From a checkpoint of a small image captioner: 64-pixel images, trained on regions of photos with short descriptions (Visual Genome).
Rows from block 7 of the image encoder, named by matrix and row number. Each number is 500 + 25 x the weight over its row's rms, rounded and kept within 0 to 999. All counts start at 0. Numbers have three digits each. After the name is the row's rms in percent of the matrix's.
# convs0: reduce pointwise conv (encoder.blocks.7.convs.0.weight, 128x512x1x1), inputs 412-511
convs0.0 109:498487534520495508471468482551504475477446488546502520499495510467454509508515497504517546483474510531513483514488518507557472522486448498544548509470536482458471532510517526484470491550513492467516483522496495508456513509506462502514493467515523517501484456495476512502475504438523548510518485473511
convs0.1 097:464497494472480543545504508499504471502507483489494520493521455491542489512518510451527512485493502461507486506460518534525474524492513514478507505517481507462527507472488472469489480456527486474488498535484468469551546510472552475535537523505458488516548478526468474504474522504481498537499504509509
convs0.2 112:493527462522504479508480491461507521486499518517503494469474526502489536507482494529514468462497522511485560551476548493502464493479458482508529521520493526519519508479507500567469507463477535522500516489447502509523449500500529517490536523495501440478479482467543535491468470533545539491539489495458
convs0.3 096:515498517491462498481535501510497552533481526498500514492467495506450512505504522535525508508491432497491522508461499548502482560474507530432457518494530505507506515481516541481526517521533449484529517505531481493519482475510511516500502473492510446482507510509512520509463461501540527531495508567517
convs0.4 108:564549495526486497494470491521507472488498503520490491500528521522475486454471503487462506487514531495472491502431519462476494472519448502486508482535486490486503517488499508467477451472515542510446508488527501557439474467502474560520510506499474505494481507502472505532497502517478496486493500501519
convs0.5 104:521487547526512474481496531497479518458483494502503484461532513497522522467459515480480516481545533467487478527503546509468488515482487474487517509504477515532504486523488475517441486527465428520562492486478497502500484508539482464534512511518492467500504477522494527526496494503523506487474494507467
convs0.6 097:535534464433493489479487526493500502515480536460503507475527548503489467482475485490496495574492477518496498509494477522462510492500484487466493478499535508500478486511498536506465483487478534527517448531492526514495528511492464503516485476530476490484507526485510535502474461495479525471504472505520
convs0.7 092:487472498461468512443515511486496519464477487531508509509528509496464518508472500528488496526507509514520504498480479481478511480529515481535516480504478513558509487515501555504506487513530485475451501525480505536531490498477459486517493470498486512508507488455533473495507500501533470529498513481533
convs0.8 095:507538521485508527477522467507491515535493509476499481533543488504491511513469478478496518476494518502503477506477495491473487526499509466492529486486481490497490455516521481541506473505486531523508513468540500454491507503482497510476511523535477518477488510523482528470520472545511487542533533458501
convs0.9 096:494499503557497492481519475497488517535505536470483523514487515481513509504505499498496503450521506454504526493513518513505515488462470448470482484461530513466475531526475508529528505513529470466436464513521503491504538481525455477513524511528509491497504471533494506498523499500520481492526486513493
convs0.10 095:506498502498527487484487483501461464533509490484494555490527517483497482505508510479473455504495496492508501478477500489538458446496510540535484480512524531481514474461478517498532475461547504511502495506512487526551457506461526505531492488509536491492522485477533507486521457515485498525528484485477
convs0.11 108:457529450521511507490488511536521511497469466475523520526474503473444513523528458474518512526466497502493503474497524458490481517501542497489511474551488514492511531512471500519534491528530488495513507466515524485477513486460483502497494582476459509496511512459500509480488481489490515531527510506501
convs0.12 102:509507499528503519496490490493502503497485514524511530510523482528530487493497520465487470498490500504520511493512515480469480504498457512509478510476496509485508483507461507509534471505482480502492446473491511470503501520547490453495506468497466475503519499464456488503483484508503482503529522476524
convs0.13 101:468489452519539516492537489555477481483488482451515482471547476493460528500503502520506486491487477492514463544500476521503505491470479433461503424431484536527476461491479501458461524510504457514468498493494515524517501567479529521465472485510493487502477524484533512481454499478483563514520526520483
convs0.14 095:501450478493534533508499472500497505504525520490512499512511485507506478514463494469530494489475450485509514498431467505539530502478507504527487491486510512498484491525473474501564451465477496497493518456506509489490516518521501478511538532484526549483492477517544485458501488508489515506501513528510
convs0.15 099:508494513493479525522567480475485539538522531535485479496432481503517504517494519481482497523455516505500464490492497513537525497533495516515525484480554493494518479526545502499525499504516466459517469532486523466523517550518467506502489488503485508501499476522465518487471472488509460500480499499466
convs0.16 100:482524466502483555507554469415486473483512487505531474501518514488490511499497467454491432500495491465503523557523516511559530516504509531488505502551503533489522522509477512503460497453465508468495515532454507527487505519493540521494484494519489489508467447481488532484510524464498529473492498525491
convs0.17 106:522487480482499493497490497516555519494466506527502507477529522481552487471466514492498526513526469533510514466507518513491519485511451498561451520504473508496523424450525484513461531481527551521531518540505468462511521515520481523532514517506506514481523481506503534487525493467561517520503484537509
convs0.18 099:528503503518550526481496470480470528509531476540455492491506465479473527553515524500489458501501499477461545492506501527483473478495481519544467456480477537485474460513501496487505512508520511512488479478519516471499504563507501495524474491551505515493490517467501537510467473492457488515559466500506
convs0.19 096:464497497491517466527516525488500495517524516530491523480467511457481481491500502478482497514517454539516520495504469493493427469495492454472498512506466524502491519503494525500494475507500528470515470470494524506539546595495474519473499519469483486497497541512502503500534535527503492557537486494504
convs0.20 107:509524537552495508527543512519482521475506500517448477515491538499528500487502500498453495494505507501527494438481476477524477499440469498484494473544486504514500479460500509546434486468485536506523526475472488494526526530542551449475475466514457468488471497503499477492481503530484539493527507513503
convs0.21 095:448484464475530481507510478509525488508534487510493461530514501468515493514487493485473516467496497488510528471498548511475481522555509501502521503501487554548470524506468493559544446499489513507494460502508525527490505483508495470553465493479490497478488505535527459477542540501536507527465479462471
convs0.22 090:494500528477510491465546521529493476486535495475504516486516478503509549464496464499522469509502443472475494523481527505494511540518477472455500539538502508530511520515541449521499530547472513520496537526532542475509475489478508472470460511529513530502527537476486492562514527472505507460489533484460
convs0.23 105:503515503494478493518517519485533506502515528481497548476503523514462452553498501490538491495461499492507504487496514523461486459530526541496505496495486470535488552526483499503506499483533478530489484559527489528467485500478477560532486524475494485502505529493480552456467495512542485512516493499471
convs0.24 096:492494491564491511527518538494494526486533499540475519548488507469486503531496486509452500529479488494496474554509514479463524473485496502525486528492496539483500496482470493478526480484478457478473476525461492552478512482503482491523537521526557529474514507499564475503480492539505481528482546509504
convs0.25 099:489484510515529511473475485495490451503478441489481484524511464490473462498538509490475474489498504496511515493483549523493539544529493484474483503545457505491496507503536514477497481471508471529483524513486472567502509499491494524506498454510475489472520510482500513525524486486496562543479504510447
convs0.26 099:471445493526500509522501487518509474527490500466532496472503486502493488539451499524483499491495528499497463559527531540526473492542505502488493567452534510496503501484479502486469486478527499476484467449491536503517487545560511516474502442451552523508498496514506483488490516481482461501474489501517
convs0.27 107:485533485495493467506499489506527500528528500533478511528484494484471501497505476506531489503528521479489494483485517494527532486565490481476517501528464499470451482512491508487510495473457554499494474480501500454477495494498499484481471554507491484494479497509525506512507487510509486504522486455500
convs0.28 097:496513496504476462528540509503477480520522483511475533498541534517502480488460480484476496495510565501521532485479511501439509491505504480486509514521526496509534500506524456510505495503500521459518466475477496526499528481486501506492527508493526462523446514475502560490482519496494441492498507505508
convs0.29 100:513528517501471499539496511497459521508501485471504467534491482504506490465497499484533491493531483507492514520507496563489453538494503580498501478479483531459498467472545496484479477469471495526462495554527532480476459512469494497528483470497498479472518541509514481537473505459553509540472517540503
convs0.30 106:520536505528495484480495532524528491483505526511526504489454459453506471521505462515523508483509499451477529460534515477486460482536504530483556498491474495473529498517486531521484530451505496548482492470518549524499498495529522514542496503541510499509513483509529525486452491518485501482445522515467
convs0.31 102:495471523515521462491469479480539505503502525506505506526500474524490513519469473495478507484478479508484521510500508495565464481481478477481580494523482496480495455493518440486485512503474529512491495503525515528531459523481460493520480532488471490486521529526500480502490495479526447477500563545494
convs0.32 094:489495541479476496508488561480498499511508487502545503499487485473518477473485490500530485491509544529535489506535494515473502484509473508494514512505481527499499508481486474499542483469522516487502519482463470498551467477540493545517494488533532526484477494477492567507460484502523464501498470556507
convs0.33 100:490497534476487467477468483476537496485470536458514580520466514466498467478482519485453501491492479467523470505534476482530496462509491514495481512483517478497485456485482500526498486505480491506479487512523462477523551528505576521489503469530451484537471482492487510485491488471503489459489509462483
convs0.34 099:515497500482470541490483501483500499474507441477457488512506475484484499496471458547477504512518555494472495496487520517571467493496496516523506513512544498579512535476523507488500497513552511525510498480534541480524527479538484526490536549467480517540508567512487468531470461480475509510514516511424
convs0.35 106:485509497513533525462467514497507491494555517528470503512519508505499475513473549502463444511450491492509578498448464537444521487514551508488502506487489528539506476492490529544562505548499534539559488484490471517479497499502506492512484477506496526481533475515475485503480463477471499472496484524461
convs0.36 094:500453413496545508488481462472466510466497541481498493496498469516509529496463466504506489562532485475499440526465468454493501485515470530500536520522538536538503453501479492507524497497491526554501484526502494498520514529486472519516509496507523571467458528495462509481548526522550550520469495466491
convs0.37 099:497507511483467567474526522439464508507540472533531448497481495508514473442495492492542512509473523525497460500467491498521538481467464467465463535520478520499530510492497475514495485492496469509495471530529492548508501484508442500467482540519449469502456507480512530460529483484451524490521453460498
convs0.38 097:487481511478485544480534514526514511480501518514506539498459545529506492510485486482503509490503480521499505534509514492511498494519554482503497469487512478463498544574519510517505512448497486561500522504522519502524496498433465555507482489507515516520503469467478535524528446495484471522514491497514
convs0.39 097:502505497491505526492462490489487499539473495492465513492486493491494540536500497500494452512504497522497502476475503483483467505492469482490494514482482470493512529500541442530488560528495483488480472544514512521507490480517508513557471477508472529512529553473522512502516465514487504495491552527483
convs0.40 097:546488525509466511450490468493487486532517505476462488470465521472529522509502495483493506479499523518547492498506492500482494477471531526506523485541521463525503488501513468521483533485442487507514549516475489507502499488489456496514507492495481500474502504495488524493531495511492530488486485504505
convs0.41 100:539518485474488478559540559519506501513494471472483511540501524521499518526524473500526430498490444538527450439502526513508556501499496499481478510491500478536458459452484538480576481528506480479455523533544470510484501479525494514543492521533534509491497482508494498488564489547533498515538491494526
convs0.42 110:495535466538507513479483502492494476499491512547510436497504514470491473471572463518487502475521524505489514552477515489521501495494508503508504518500465479474512521523522452481512501480461533520498498530514500529469480487524472480502527494513479492484520483475508476533519477514485525500476515517482
convs0.43 100:522496490496545483459518492501564517527497496498534542505444482493480494480467502515504473495506496500513468493510488474463511493459521458491536526492481532487520493505522486490500460487476504538530481498523491490478511553469496472468510468522510490518499484518469455480510524445496490490479526519483
convs0.44 101:492486515475518495486461483489513509527494490494479498498491450488519493485509520478484502494512484483466546502457503483493532491477533484481521508446549481501518474428525509570508514461516492511515485484497485465463485489554516558478482516504479449501480509524501508465532533474486482464506500520475
convs0.45 100:462497500501503458512517500541498535478474513536533486484497516484492458511507443587524500487490496495493492512514520516495497474529509488477486535462469542469453505497480488462484517502464519474498484536480486518469526478474512482499493487527496514451447518538488489464503519517479487534526470452479
convs0.46 095:477517493483549508450516501488483506522491516463518472494451517491489494543466472486482480511481547585505461513508503546500494524473531501481496472477507540526471514524424494468523498529502468489513474484498512535517481516472511515515513492470492479473482485524528508530448525493481481507485536494511
convs0.47 094:470480474551548471436507492521527527478525493454508510465520511518522475501517503475436503477539490494478541553486462462480551539511468468505497479505453494499462504549506479510491478502530516499519498471478487492511490495481538500532548480537449499467492541468537496515463523510482469488515489433495
convs0.48 104:484508498521471531531537506480512495516482484473501484564504511506534464492471499505484521504500488482538521519495488509521502489494507425530508515466500474477519487529500502485488481500523520497482504495507463489498523466460486523507460570482466474495477487515522494465494508505484487510506501483450
convs0.49 105:513515524428521463523476511505511507536545496509490475512504515495537558497538514485506513500500487478528516494562468530501526473573487527523526516521523489486509477518500496488492507503500549504451468500480498496476478520516532531486498488511491538480479504504480435471498509452504518506509490526475
convs0.50 100:535510545477533436486459465481541509489485505480526483515528485511495495532457486530544515496522493506487487493476506470465497495540477480519480485501459512442517484503508484478487485473525515505458458559480483512466542519467496514490501522474487489462472496536488497482468498505484513556514537489507
convs0.51 102:507508539539478498511508493464509521489488497478516472513490527474477509491436524493497498486509482476515496521491471528521490473524521518472511541476510463485468554532505511473485434517545497465463487498519514481515538529490471501482526465524467484492496491474508454429529498477543501531500491500526
convs0.52 102:504471511543526509488472504484476500480481531547513478515560457474512509476527550518503478503478501505479519528513474500568468519555497488496493510468456506473502468484514505532457489467513494485531533486476510486507495494493510523481488519533475457510481481518488466485524496490575555492525500488516
convs0.53 096:495474485520513473500525497498498524492505509500509532525473508483525515475466473540471488516517482491473489488503510561493518479469535488515479502520519502499488519523497479508496496495457496522476495493484486513509498490486464459455509483495506487522496504532467467488501513488481487542440503492521
convs0.54 095:496519493483516435517497499508470513493488541488476453481524461488490478473477517494511492538466491452511487495488466502482530460524507527539469517463492493514539475469519497480462541545503505462463503508461509540560476505535508512485513510506473506493521542571494485499461479523488499544474512492480
convs0.55 101:528492484519460467533538521485456475490514514508506488496496514524531489516488495496543516524496531494496487557489502489510479507503453513503494458516496529472478481484514551501478472497537513480471508509498495474480470528454503539485488497513445465497511494520479470493495493480547478526457524515478
convs0.56 098:475473513506532512458519457482473476553488503470493514456495477508470518496484468468502521500496476466474509485500487533539476490517504500477526443505501497540471514494472495507501526509532487452504447517497495496462551566529491504475506518550556524563494464473495504532466454464514485484509490449504
convs0.57 104:465476477523520494525514501489443486550555510527526515545501453476504471466478518486480499541463521514504539538488544506509476518485452510460504543487484496484463490480527525514507501479476485527490457540506509479479480471487495498524491509491525482541484454526444528473510472475561484465531519464483
convs0.58 097:495485521512534455518538484473488476495497516491520524472488449528492515527563434489471495507497528505542475495491468502516526473531485500473472513496512516489540508479517510483499489525460525491501471460534505513534475487531509466471472553551467531519479500520523445473498519551538488479529541495469
convs0.59 100:474533478495534481513503497469520562506516487522481500482491524554473463484498555485463470538556469491470476512504523506486468489451489539489503507524526488509467574472525481480482526442496470465535482539490480463529538512512475485467458503511513487555489521552508453521539517478472520511498466489509
convs0.60 094:501496507519516515537481553485498508498566490463454505475504515499464483511513503517489478482474534510549507529490463504515518486487485478474473486534474493521472497467483516458451504464466513495488505448476480489537543549557481490504479483509489491524485480444492474496513558489512545515506530483526
convs0.61 101:465511467482520482518507556479510461468522522496495539520474497502504487480460487500501531519530499536521508481472481428473541527488484494453447540525445501509493513500519525466530479440518454492528536506486542476464477515505500505536462541461515454513507464476529463495481477512502512532494486469487
convs0.62 095:525483509515502452521530505500488475486510514462508503529512484494484490478523488501497518491526507521525520488505518499482509527490484527494494485533518515482508460517527496518471517458497490514507457557463491507496470493535470522525551466492486446485496499547489547473483504495496469508522476452503
convs0.63 105:522481441496504527506498526517501512486526523450506470472534518565506483506474486513475517481494498474442523513522539465491519477490468478478500463492543495470500507548492499479508506495485496514498539549513462498485533461446516531520514492518486479483483450512486534530502485493528449528517515501562
convs0.64 093:491466520482484498505481455525460492557513488486498495519494490485496485510498466466548482513532503532494482526542485473505463531499464485512507503475539495544511481551509540503465501476475500508498451520495506542515504520485462492548461475526511489480562464501506488504482567546520493467511510498559
convs0.65 094:460486478483461500546555478539491525487510486476476493545449489519505495486487497519517531508520526493456466474505522543542510502503510538437489492450534500462503491468504485492539520520532465472489491544495480536483553503487531497458494490449498451497500497550470482512499480506515492512502541470487
convs0.66 095:462523475490523514508485516485500485516489540547505487487479463474499485484512494512521507500473465502482513496533467482506503495459531539513500496450471481518504456507506513465512490520512462525502509564527520495542508495533524511528466496534495466554508491487475474442483495538505492489478529499459
convs0.67 100:470487503504495541520488478508483506485494492508523487512433531511475501538479481443473505516478530517484507499498453521513484510519441509523477488490459491492475472491497475524472511502486537493505505519506457509540523511490517504548487494490498497500534495504488533461492499483520527466514566476518
convs0.68 097:472488526483476507499462505471490489500465480458522526451516513486491522509489488509566467475434441507498481540475476481511515516516482510480492535522492511487475484495511528488514528524509524529493466521448498531478521469537506495507505535505516487486517510450493468538518464513506441500505457477486
convs0.69 102:494531464509501501461536534489511471486507492500485468535468518491487532493491475532506494486529503532486503482438525459513503479496472510499497504498500471490521491497504470508510501497510543519494486510456496509532510466508546486552504502467531473504499494501506491505504482480494493499471493509521
convs0.70 109:513514500485514492482538511426540480503540511487504487468504518508499515459573484505528465520526509487534506445535513494452513478562497497453470544462510460514513497533464472489496475484487496499507471492493514492466484477523467504497540475491501486506508508534501515467498492485532506505496508476523
convs0.71 097:488481493511477472527513493507534510474463487493490455501466498522487450506461483501498541460503487458520456535483487550487483506485519479470532485507533529459507516503464545529512455497466541506494482515489475528494483526473468526515520499488493489513492456448557503524483570511512484454511495488478
convs0.72 095:480500480508500546544482492466475508483545465494548506572498547473483498445448449456462477504500520500531517471457528510462552541513459539485489487461517544529495467447498504484492502488501474479472468506497532502539478496466475503499496554489518479515506522476531485470524489502505465463498517499528
convs0.73 093:495502502519525491488485519544502486541556526502494499484490488526563499477473483499514522488491512488516491503467527548516515463502464503471520461505497452444518484521500484483467492522543479500502504513486499541499549541471487465504483499522519487497481494500527507493505523506523519512523509476486
convs0.74 096:554470475469509488523561499507479523502498467494510484476501492495481470506487460540541457480510488497497491444524515494515523490534500563483520521504479466490461504505496526511513507534507473508499491517475512510483531474483497495454513545491466504529471498482488517510528526452468554500515501499519
convs0.75 093:524457487457483538475577477538469513546471506490471497501495491513476497532462487527485505494509491529529474451501493542491494484550518483488505488533490506492493509475485481492554477490551483517522467499489496550575488507510553473491522504494501538496537480468487511480478513508517489490491537481459
convs0.76 101:519549486487485498492535507490484534510490479500499465492476439479500491473474501479526522471461529510467506523494511479525475502579505498515463497500540567482501517480489493505522490494486497430516460512504476522501496521516505481481474503485505498485484487505482504523483527496496521488489495483507
convs0.77 102:532517456517535546527500518524513499475460517524486493516473481510511498497490518475515513515453517495476497489531526472508480499539511502489493541500505483488527549457480494513512457514531503506496457518488519486409470482540474488539483467468493503484454508484506517502556502511496452460496483480466
convs0.78 104:512491468509484486511513511508508499488491468529519471518460512450522491494545454488488535475498507518535463511501479472458478479475489493512486507483496510493495462518524486482478490517492492496553530482522504494480488507498455487492521513505500471500508478437535506552480522504532472468478500451534
convs0.79 096:467478522473479516492484510476547521485536510517528505468484527497502471510447483495485521475459524502506470460530460492484515504454529445494477427489513482517520469535467488497511532466475497489498489490517495476539507508470506520497464492508463468497500469477523452474491507565472520469550515480489
convs0.80 105:505528490477482518525516526517527476509487505491507485504543474494501476500483498546484516500476503510460492487610557513478540482520526513531493512481475494513503484488490499499522473472513470545502499498531505506490504470541520539487488505501507512468457506505490460506530527506540522496469461528510
convs0.81 094:466517530472532514489515478508500507516500519518522434475512460451479481492506479428503481488507474485469457502495490519490518520469534474456507492531534490505519474533505489468530515520524477497505482496495469462571485496492494501534463477513490555506457534556517493461502514486550498521537533498510
convs0.82 103:486523485468551514514487490491512485462501491490490516490507508469502523506502485476521530523454502511486502495489492466500474489525485539469469526561487548481510501483489482488510468482479521491469549522494541462459474474493422513472493483441495513507501495511493510530500522486458521506484537481489
convs0.83 099:466502500482520529530492513497447478511489487470484475487501514481461512502511499490486466494500507489496529490514539533515511481503561539476526477481503475507487501481476482501508497501474534517514489450504469495546463488493447519492499479512509510498495527475529558468503481508479510527518511492514
convs0.84 103:529479507472474495511478502503526461466505465493492493499481535491521484518485531499508492456482500541509487464570490500500541492491458521477498529517488488500552480495459528539506506513481516474491503512514519486497483503491495472482481525450476481500510514485531492514464507519521469474492511494510
convs0.85 099:476512491526493457498462504490467482480504499472537461512472518494493541565503515436456431513506450471466465507501468495489475531507514499499483488488538498529483472506504509493493458477496503480523501509491511532496524492488476490524498501512495500483496532458507474530480474510486530491523545468469
convs0.86 101:482502516471532549511563530549507526511458550492508511490488502516566480508440461497534527494485470465556514499470521483543486493505532504456496541472493519469498511499481489485513522488530489491530509508476500476508534531492478484470490514531478502524496473502499462515510502488471477497517519524554
convs0.87 097:440465500482486528480487494496507522478489514474510502507520489489496480523498557530515526519516528527494475492516523488487522525506487495492507488520499515500511485506537502549501495527490454506496506549516515494496472543512488520519490498507489473474505503478481451484493494576445517526523526518512
convs0.88 102:509536511481521453563505499501511472507523463513471495482462500476487530499495469505495461513519472540479497529460487517482438491482505527487518521461492503524481501515523486534469465498544549489530512489520470497538482512563467496493483501523525454464512502479466538480461484510498510480519483468490
convs0.89 100:476499540523504449455528482478495480518537510529512484489514528484492505516510498516533502511527475484507456487562501457485526475540491487485491493551526536501513497519498504524503504473536464489512486487476468519460490439522499451455505533487514492520477509508482509496510485430500506501478539494469
convs0.90 103:510478498505453497507469499489450498532507469468484481490583517526501501438524518498522504501468528470494514467511515458510495461509468493472500486547498468518551477485509540494486467498475507499480485495498539509521524520503505497486489474500513464470448506509517523503501532491518543549481496453497
convs0.91 096:488460501475499483467532534467468506515457512537484537499499489502500463481512472506493488496475526558507499480479499513459522524526473485439519477474523460479492503469440494506504500483467497507501485498496473513495452486482528567495522497509514486524522486563528492497507524477494479471476465533503
convs0.92 102:477504508508532510500512508510500472452517501515511463497545489483514498512531473473577519476504480527511524542482531482505479467557503515460449471533525515487542472495508531491498455492524491550511493560480503510456495494558517519497472495488527517465476436544466491497477532509506487441466476496493
convs0.93 105:487518483464484519494536518533498512505460491510493477479445471577511457513505494458505541528501513514486520515498524549522519475467464469510480496486484481469502480492528498485518462457521522505494490502484495530537470475486486506481505502481442449466493488491481528496556478487472451436503473539512
convs0.94 105:523518487509489491482507489482533485536530498519507528482511523543509469486535507509513485470483497453534492492475511530549513486526512502507503492517501518474556500514521506503507507504441539495502466516479475489477513507516508530534527507475491464478489511470488497442513525493519510476445458501484
convs0.95 101:482502471489429532502468473545521457474511552485455490539523469459502518506443490457490483530519495512507503486505517524511477543505473480499490552528443504524533491450435504490481508509530531504523579539513505502491485497502486500513499516497542476485534461476512497499509515513502479547520494485490
convs0.96 099:499442487469481476491489505479525469479527489487494517508520502509548520505502489499479493487455509555499480574480506508476497531484529478500521461541485487519502523517508443481467497539524485527507504509503502516499544519492431544515514518513468447504478483533452468466489507515557504526503493480511
convs0.97 099:478502467486496473498476460514485524545453493478499513497486484547508488521507508504498507507513494505460497470523453551483471470526504561489487504504520522483477523507491502499501486463516521478507508493512480508457503470509550509456483486488558519477492548544508486498507527500477501504469470548490
convs0.98 097:529446497487528474492485533510507528506490496535499468450495471548531521496476480484501496472486497505475538472498516532490470468483491489505515490474512482539493483523499476490498453510523539517533481486503494512558486488495569544498509497466496540469477493526503525517494538512570433488462488531472
convs0.99 097:491482464451469505503499490481513499464539501494470553528488474469484501499513493515533493473499526495498528457544559493467488506484499498523494498514512521516532535525504472476502482511496517477512503528504485476536511476471496507524506490490547502570508489515481485470481494557498529513505493529476
convs0.100 100:489524479473475464463452492531542521458515482474492513472528487487495467534459451499537531493489465542512494492465497477488516534497521534521503464460539533525478513451485525528458482521493484525532460511515489514498515507465458499518506518535478527502543538484496531503458496509482531470525525452475
convs0.101 111:538472508501502451490457482546478504520536512480552478503502520541501570485531466479534526501486500470498509549459464522478478516482502527513489476529463517521494484492505482478500477480495484509501491554491505519517471495509471464546544537522462554493494482506478462510485505473492493487499482502513
convs0.102 099:508524501471523492481503553505479508495485467508497473511528488525524518467498491496514521500495457487495483504567538495499468509472529510469493480441458487485510470582491524501479520533468491508511548502501494469503478524462493492491527472564458514475498518485473492486509513502524539518476488484481
convs0.103 106:514501509503475475502502486515468474493518508507505472540511435496504529498485495502476533474493487482475505486504507511505474485411503508520483480549479484517508474509469544507490511480500502497514456516507499517492537475458461472510503470526554513497559501494430537529523478479474488505519478472450
convs0.104 106:551483550539486486506483481496520482451483536514480490481525487526479456522512466511505465484496521484446503508506523507532490468473519471493524527488473539499458499505528480472466517493463542494489493484512464506469470481525471488462511487485495503505515505510530486507477505483521504513532516513520
convs0.105 097:502497514467505535517564496476532528519556510520461478474493501528462481484502453529482525531541532502444505531480506480476497530486467449491492495476525509498505492557511488484506529520467516486519506522521569536438442490491524507489494503557514485513494493511515462499505493544525539515491525484478
convs0.106 107:505488510475536469534476452475551493451509464543500546544481473454489501505523538493472532533504505460513501513506497490542489495464521513514501518547507511509451502486504481504492507505503455522509484483488505466468525493509545516501517486514490499518527487496492509534475489470489474502504492464516
convs0.107 096:528536527475474485542521501520465519531487490474477502551475562503508475479523502457536503510476493478466500464457503497502472468492541526548500487538518498497480512436474537510584500497455480512483485501522512551500520461542590463524499502507479480510495480530526476480525494481476467516518529497470
convs0.108 102:531515490492513469521429546484478471541492488518515481508541534481525509513512506464505536487500498515463464473503491469512509510500473496496512459486456530491515532476471501489485486557511462507470481488517506535569510536444522508507554508498524529487462479547495557550498560512582532529508529461510
convs0.109 099:466456535498478530511468536540478515542487489488496490497518518484521525508552499502483502500497502529496540473535512555528546462444490538493495544503446504483484508501485478484486522464487513513498503472538515529467515501492493528509522532508511524452453507493511533457509517499481525494503513550441
convs0.110 090:481511471502557512473550484501518466516506496487501492485473484524501506507469462474560463516518497522509527508487499544499524505479494495496503505513544480491534530512500445504482483499513493526484481461505500508464504498528502474463500553511516553466532461506518451476507511501443505497489512545501
convs0.111 103:484512518523478567502499508525488528522515513493526529479493502513490482510485543507518476530499510502504491502480515545511500498475521484472475462471479467510489482482509490530488455436492506527474504511514503473528532509542542504479500468475542503579489495491488506473466473449530536495516504481547
convs0.112 096:512547504503507472567502463551470529508475504521505524495486515486464502491483544516483519495514515491495478480482470529487448480545484577491532484514503513498501518526492494511564465480479465543469480491506538527511489505462517479504487486482481508504482472474549509528475500481472522489501551461433
convs0.113 103:507517507506539470503505526512480536481490487460520504492521523452522535494430476508499470522545484488466525503444475492479472492505525481491508515501472493518496505496521480509514496504472485463464507534530489479494519522519527540500523510500544496449520438534489474491523548492552486466483480497502
convs0.114 099:506477475532490530446490452497526516462518497489527483498530492544504507487487495504515514535514495502513498472489507493477487546469475555471508483487526516474498488484521528530500506502538488480485480503471524500527457507575475500498468442507478517528540509514498500477541480471487506537494503494492
convs0.115 102:491475548503487495501495473501547510506527497547502479475505517545573492516497506513542470515500484498503479465528517502486481511521514508475462511483456514503541425502563486507522538497509496496463511497473522487491495520511520486569496478494519501473490465514481531491544497521486502542484478498486
convs0.116 089:436487529489499494501472473500457542533509499479464505483516523496495494531518488483454493524482505493540498528465502467506463474473475521494491519468447508512506518479504512522470459515491532506486482545496565496523520491488500478490484471485529477492518510463499517475523510487519506569486469506438
convs0.117 101:460453478488468529496488535485489490508470492502461520492543478485501475525493467520459506519522518516466492503510504486511502504522500489533528520488476417529491524513477528526476519516538486533473507486502432498489445502494478526472517513545493487439503504484487516475478546484458487525548501501517
convs0.118 099:487552495522487504513466492483476517511535487480457488483499519565485481490479480494472486509465487482548456496492497486499515480521520432496479497498483489533502503527533537477470496506524532517506536503485500507505475546491512502489512508515476506571493483518466466522545510521488517507464473527483
convs0.119 101:498505484475471493529505482501504571524498543476513491496530495497503526513503474493496521468531458492515459502544500483475547519533485534535549516502533519510517544485454499492491533524517497512512523516519478500505496500517464530548472511542463490489503462523506500525500509490500512518497510504472
convs0.120 109:488501480488473495509520491516505472478502500483474525487496567509511536496529520535516478471532494470500500479514512486492497482557454486542478512484476547485481498485510537531519504507505525505467476475466486481510521499510492536507474504526461492464509479519511500488469479448514514508489470500474
convs0.121 106:522529461507498549510514479515514524502508509520510490455540510460469494481496535495512533480493501550502461487510520514540448582464509493496482515507542494490487530515476466507436525529504499480529511515488493470495525476484477482488493493507521483442550478486519480505510485491510520566481527489497
convs0.122 107:483533499492549574499473537532471572483506514510508443470514469473509522496539521499512474477494517493476444477521502535535484493506522511534457482513522495486462508533535517520457477458531518486498516476534474501498500519511471494509471491508496501503517540486496545497500499542470500536510480499489
convs0.123 096:505445486478538496549453483487496492464500452526437555522494482457481502530505494426517461540475474514525513512507533452475503483501490513494511506535505492506532489474493438500506509495512527486481495504513502554489496504502470482517493511463551552507506505491487507503536491496489543511494572523543
convs0.124 100:459496495505483511524509479511483560495502548519481473497496498507497450497496501558485523528508463498529480496555454544526518458474515499470494516462515518501488440508507490539529520491476499486510512553513495455537489509487485552463477461513530512523507511465476469520501519521500482498566524538535
convs0.125 099:500505450503532473488500527505515482490528475461506497519513518590508503504475495489493515463515519498482505508485506526544489480530463529533506538502512505496558535529474482496546441463558560505501527496468507522502545484482509502509490455519468455516524466500490487519502472465464479460531470504521
convs0.126 093:449543495490505477478493545489490463484507498483481490534457499466503443517500495509466491506481531529477499489514467506530539465482466509508480502483475517530478507478503456473481512517518510506501475463495491510509516522525530550489466504529472512563550487476478476495514516523524531510518512456470
convs0.127 100:499506465488512484493494487457475501533503449466462485489546503521490497474463485505508489514461464522512557498443473502462489484505473548516500516513551501494482517475519504421507454520498513528495483519528534482500460509537473521523529491538467563473501506508480503529522514445516507511503508489493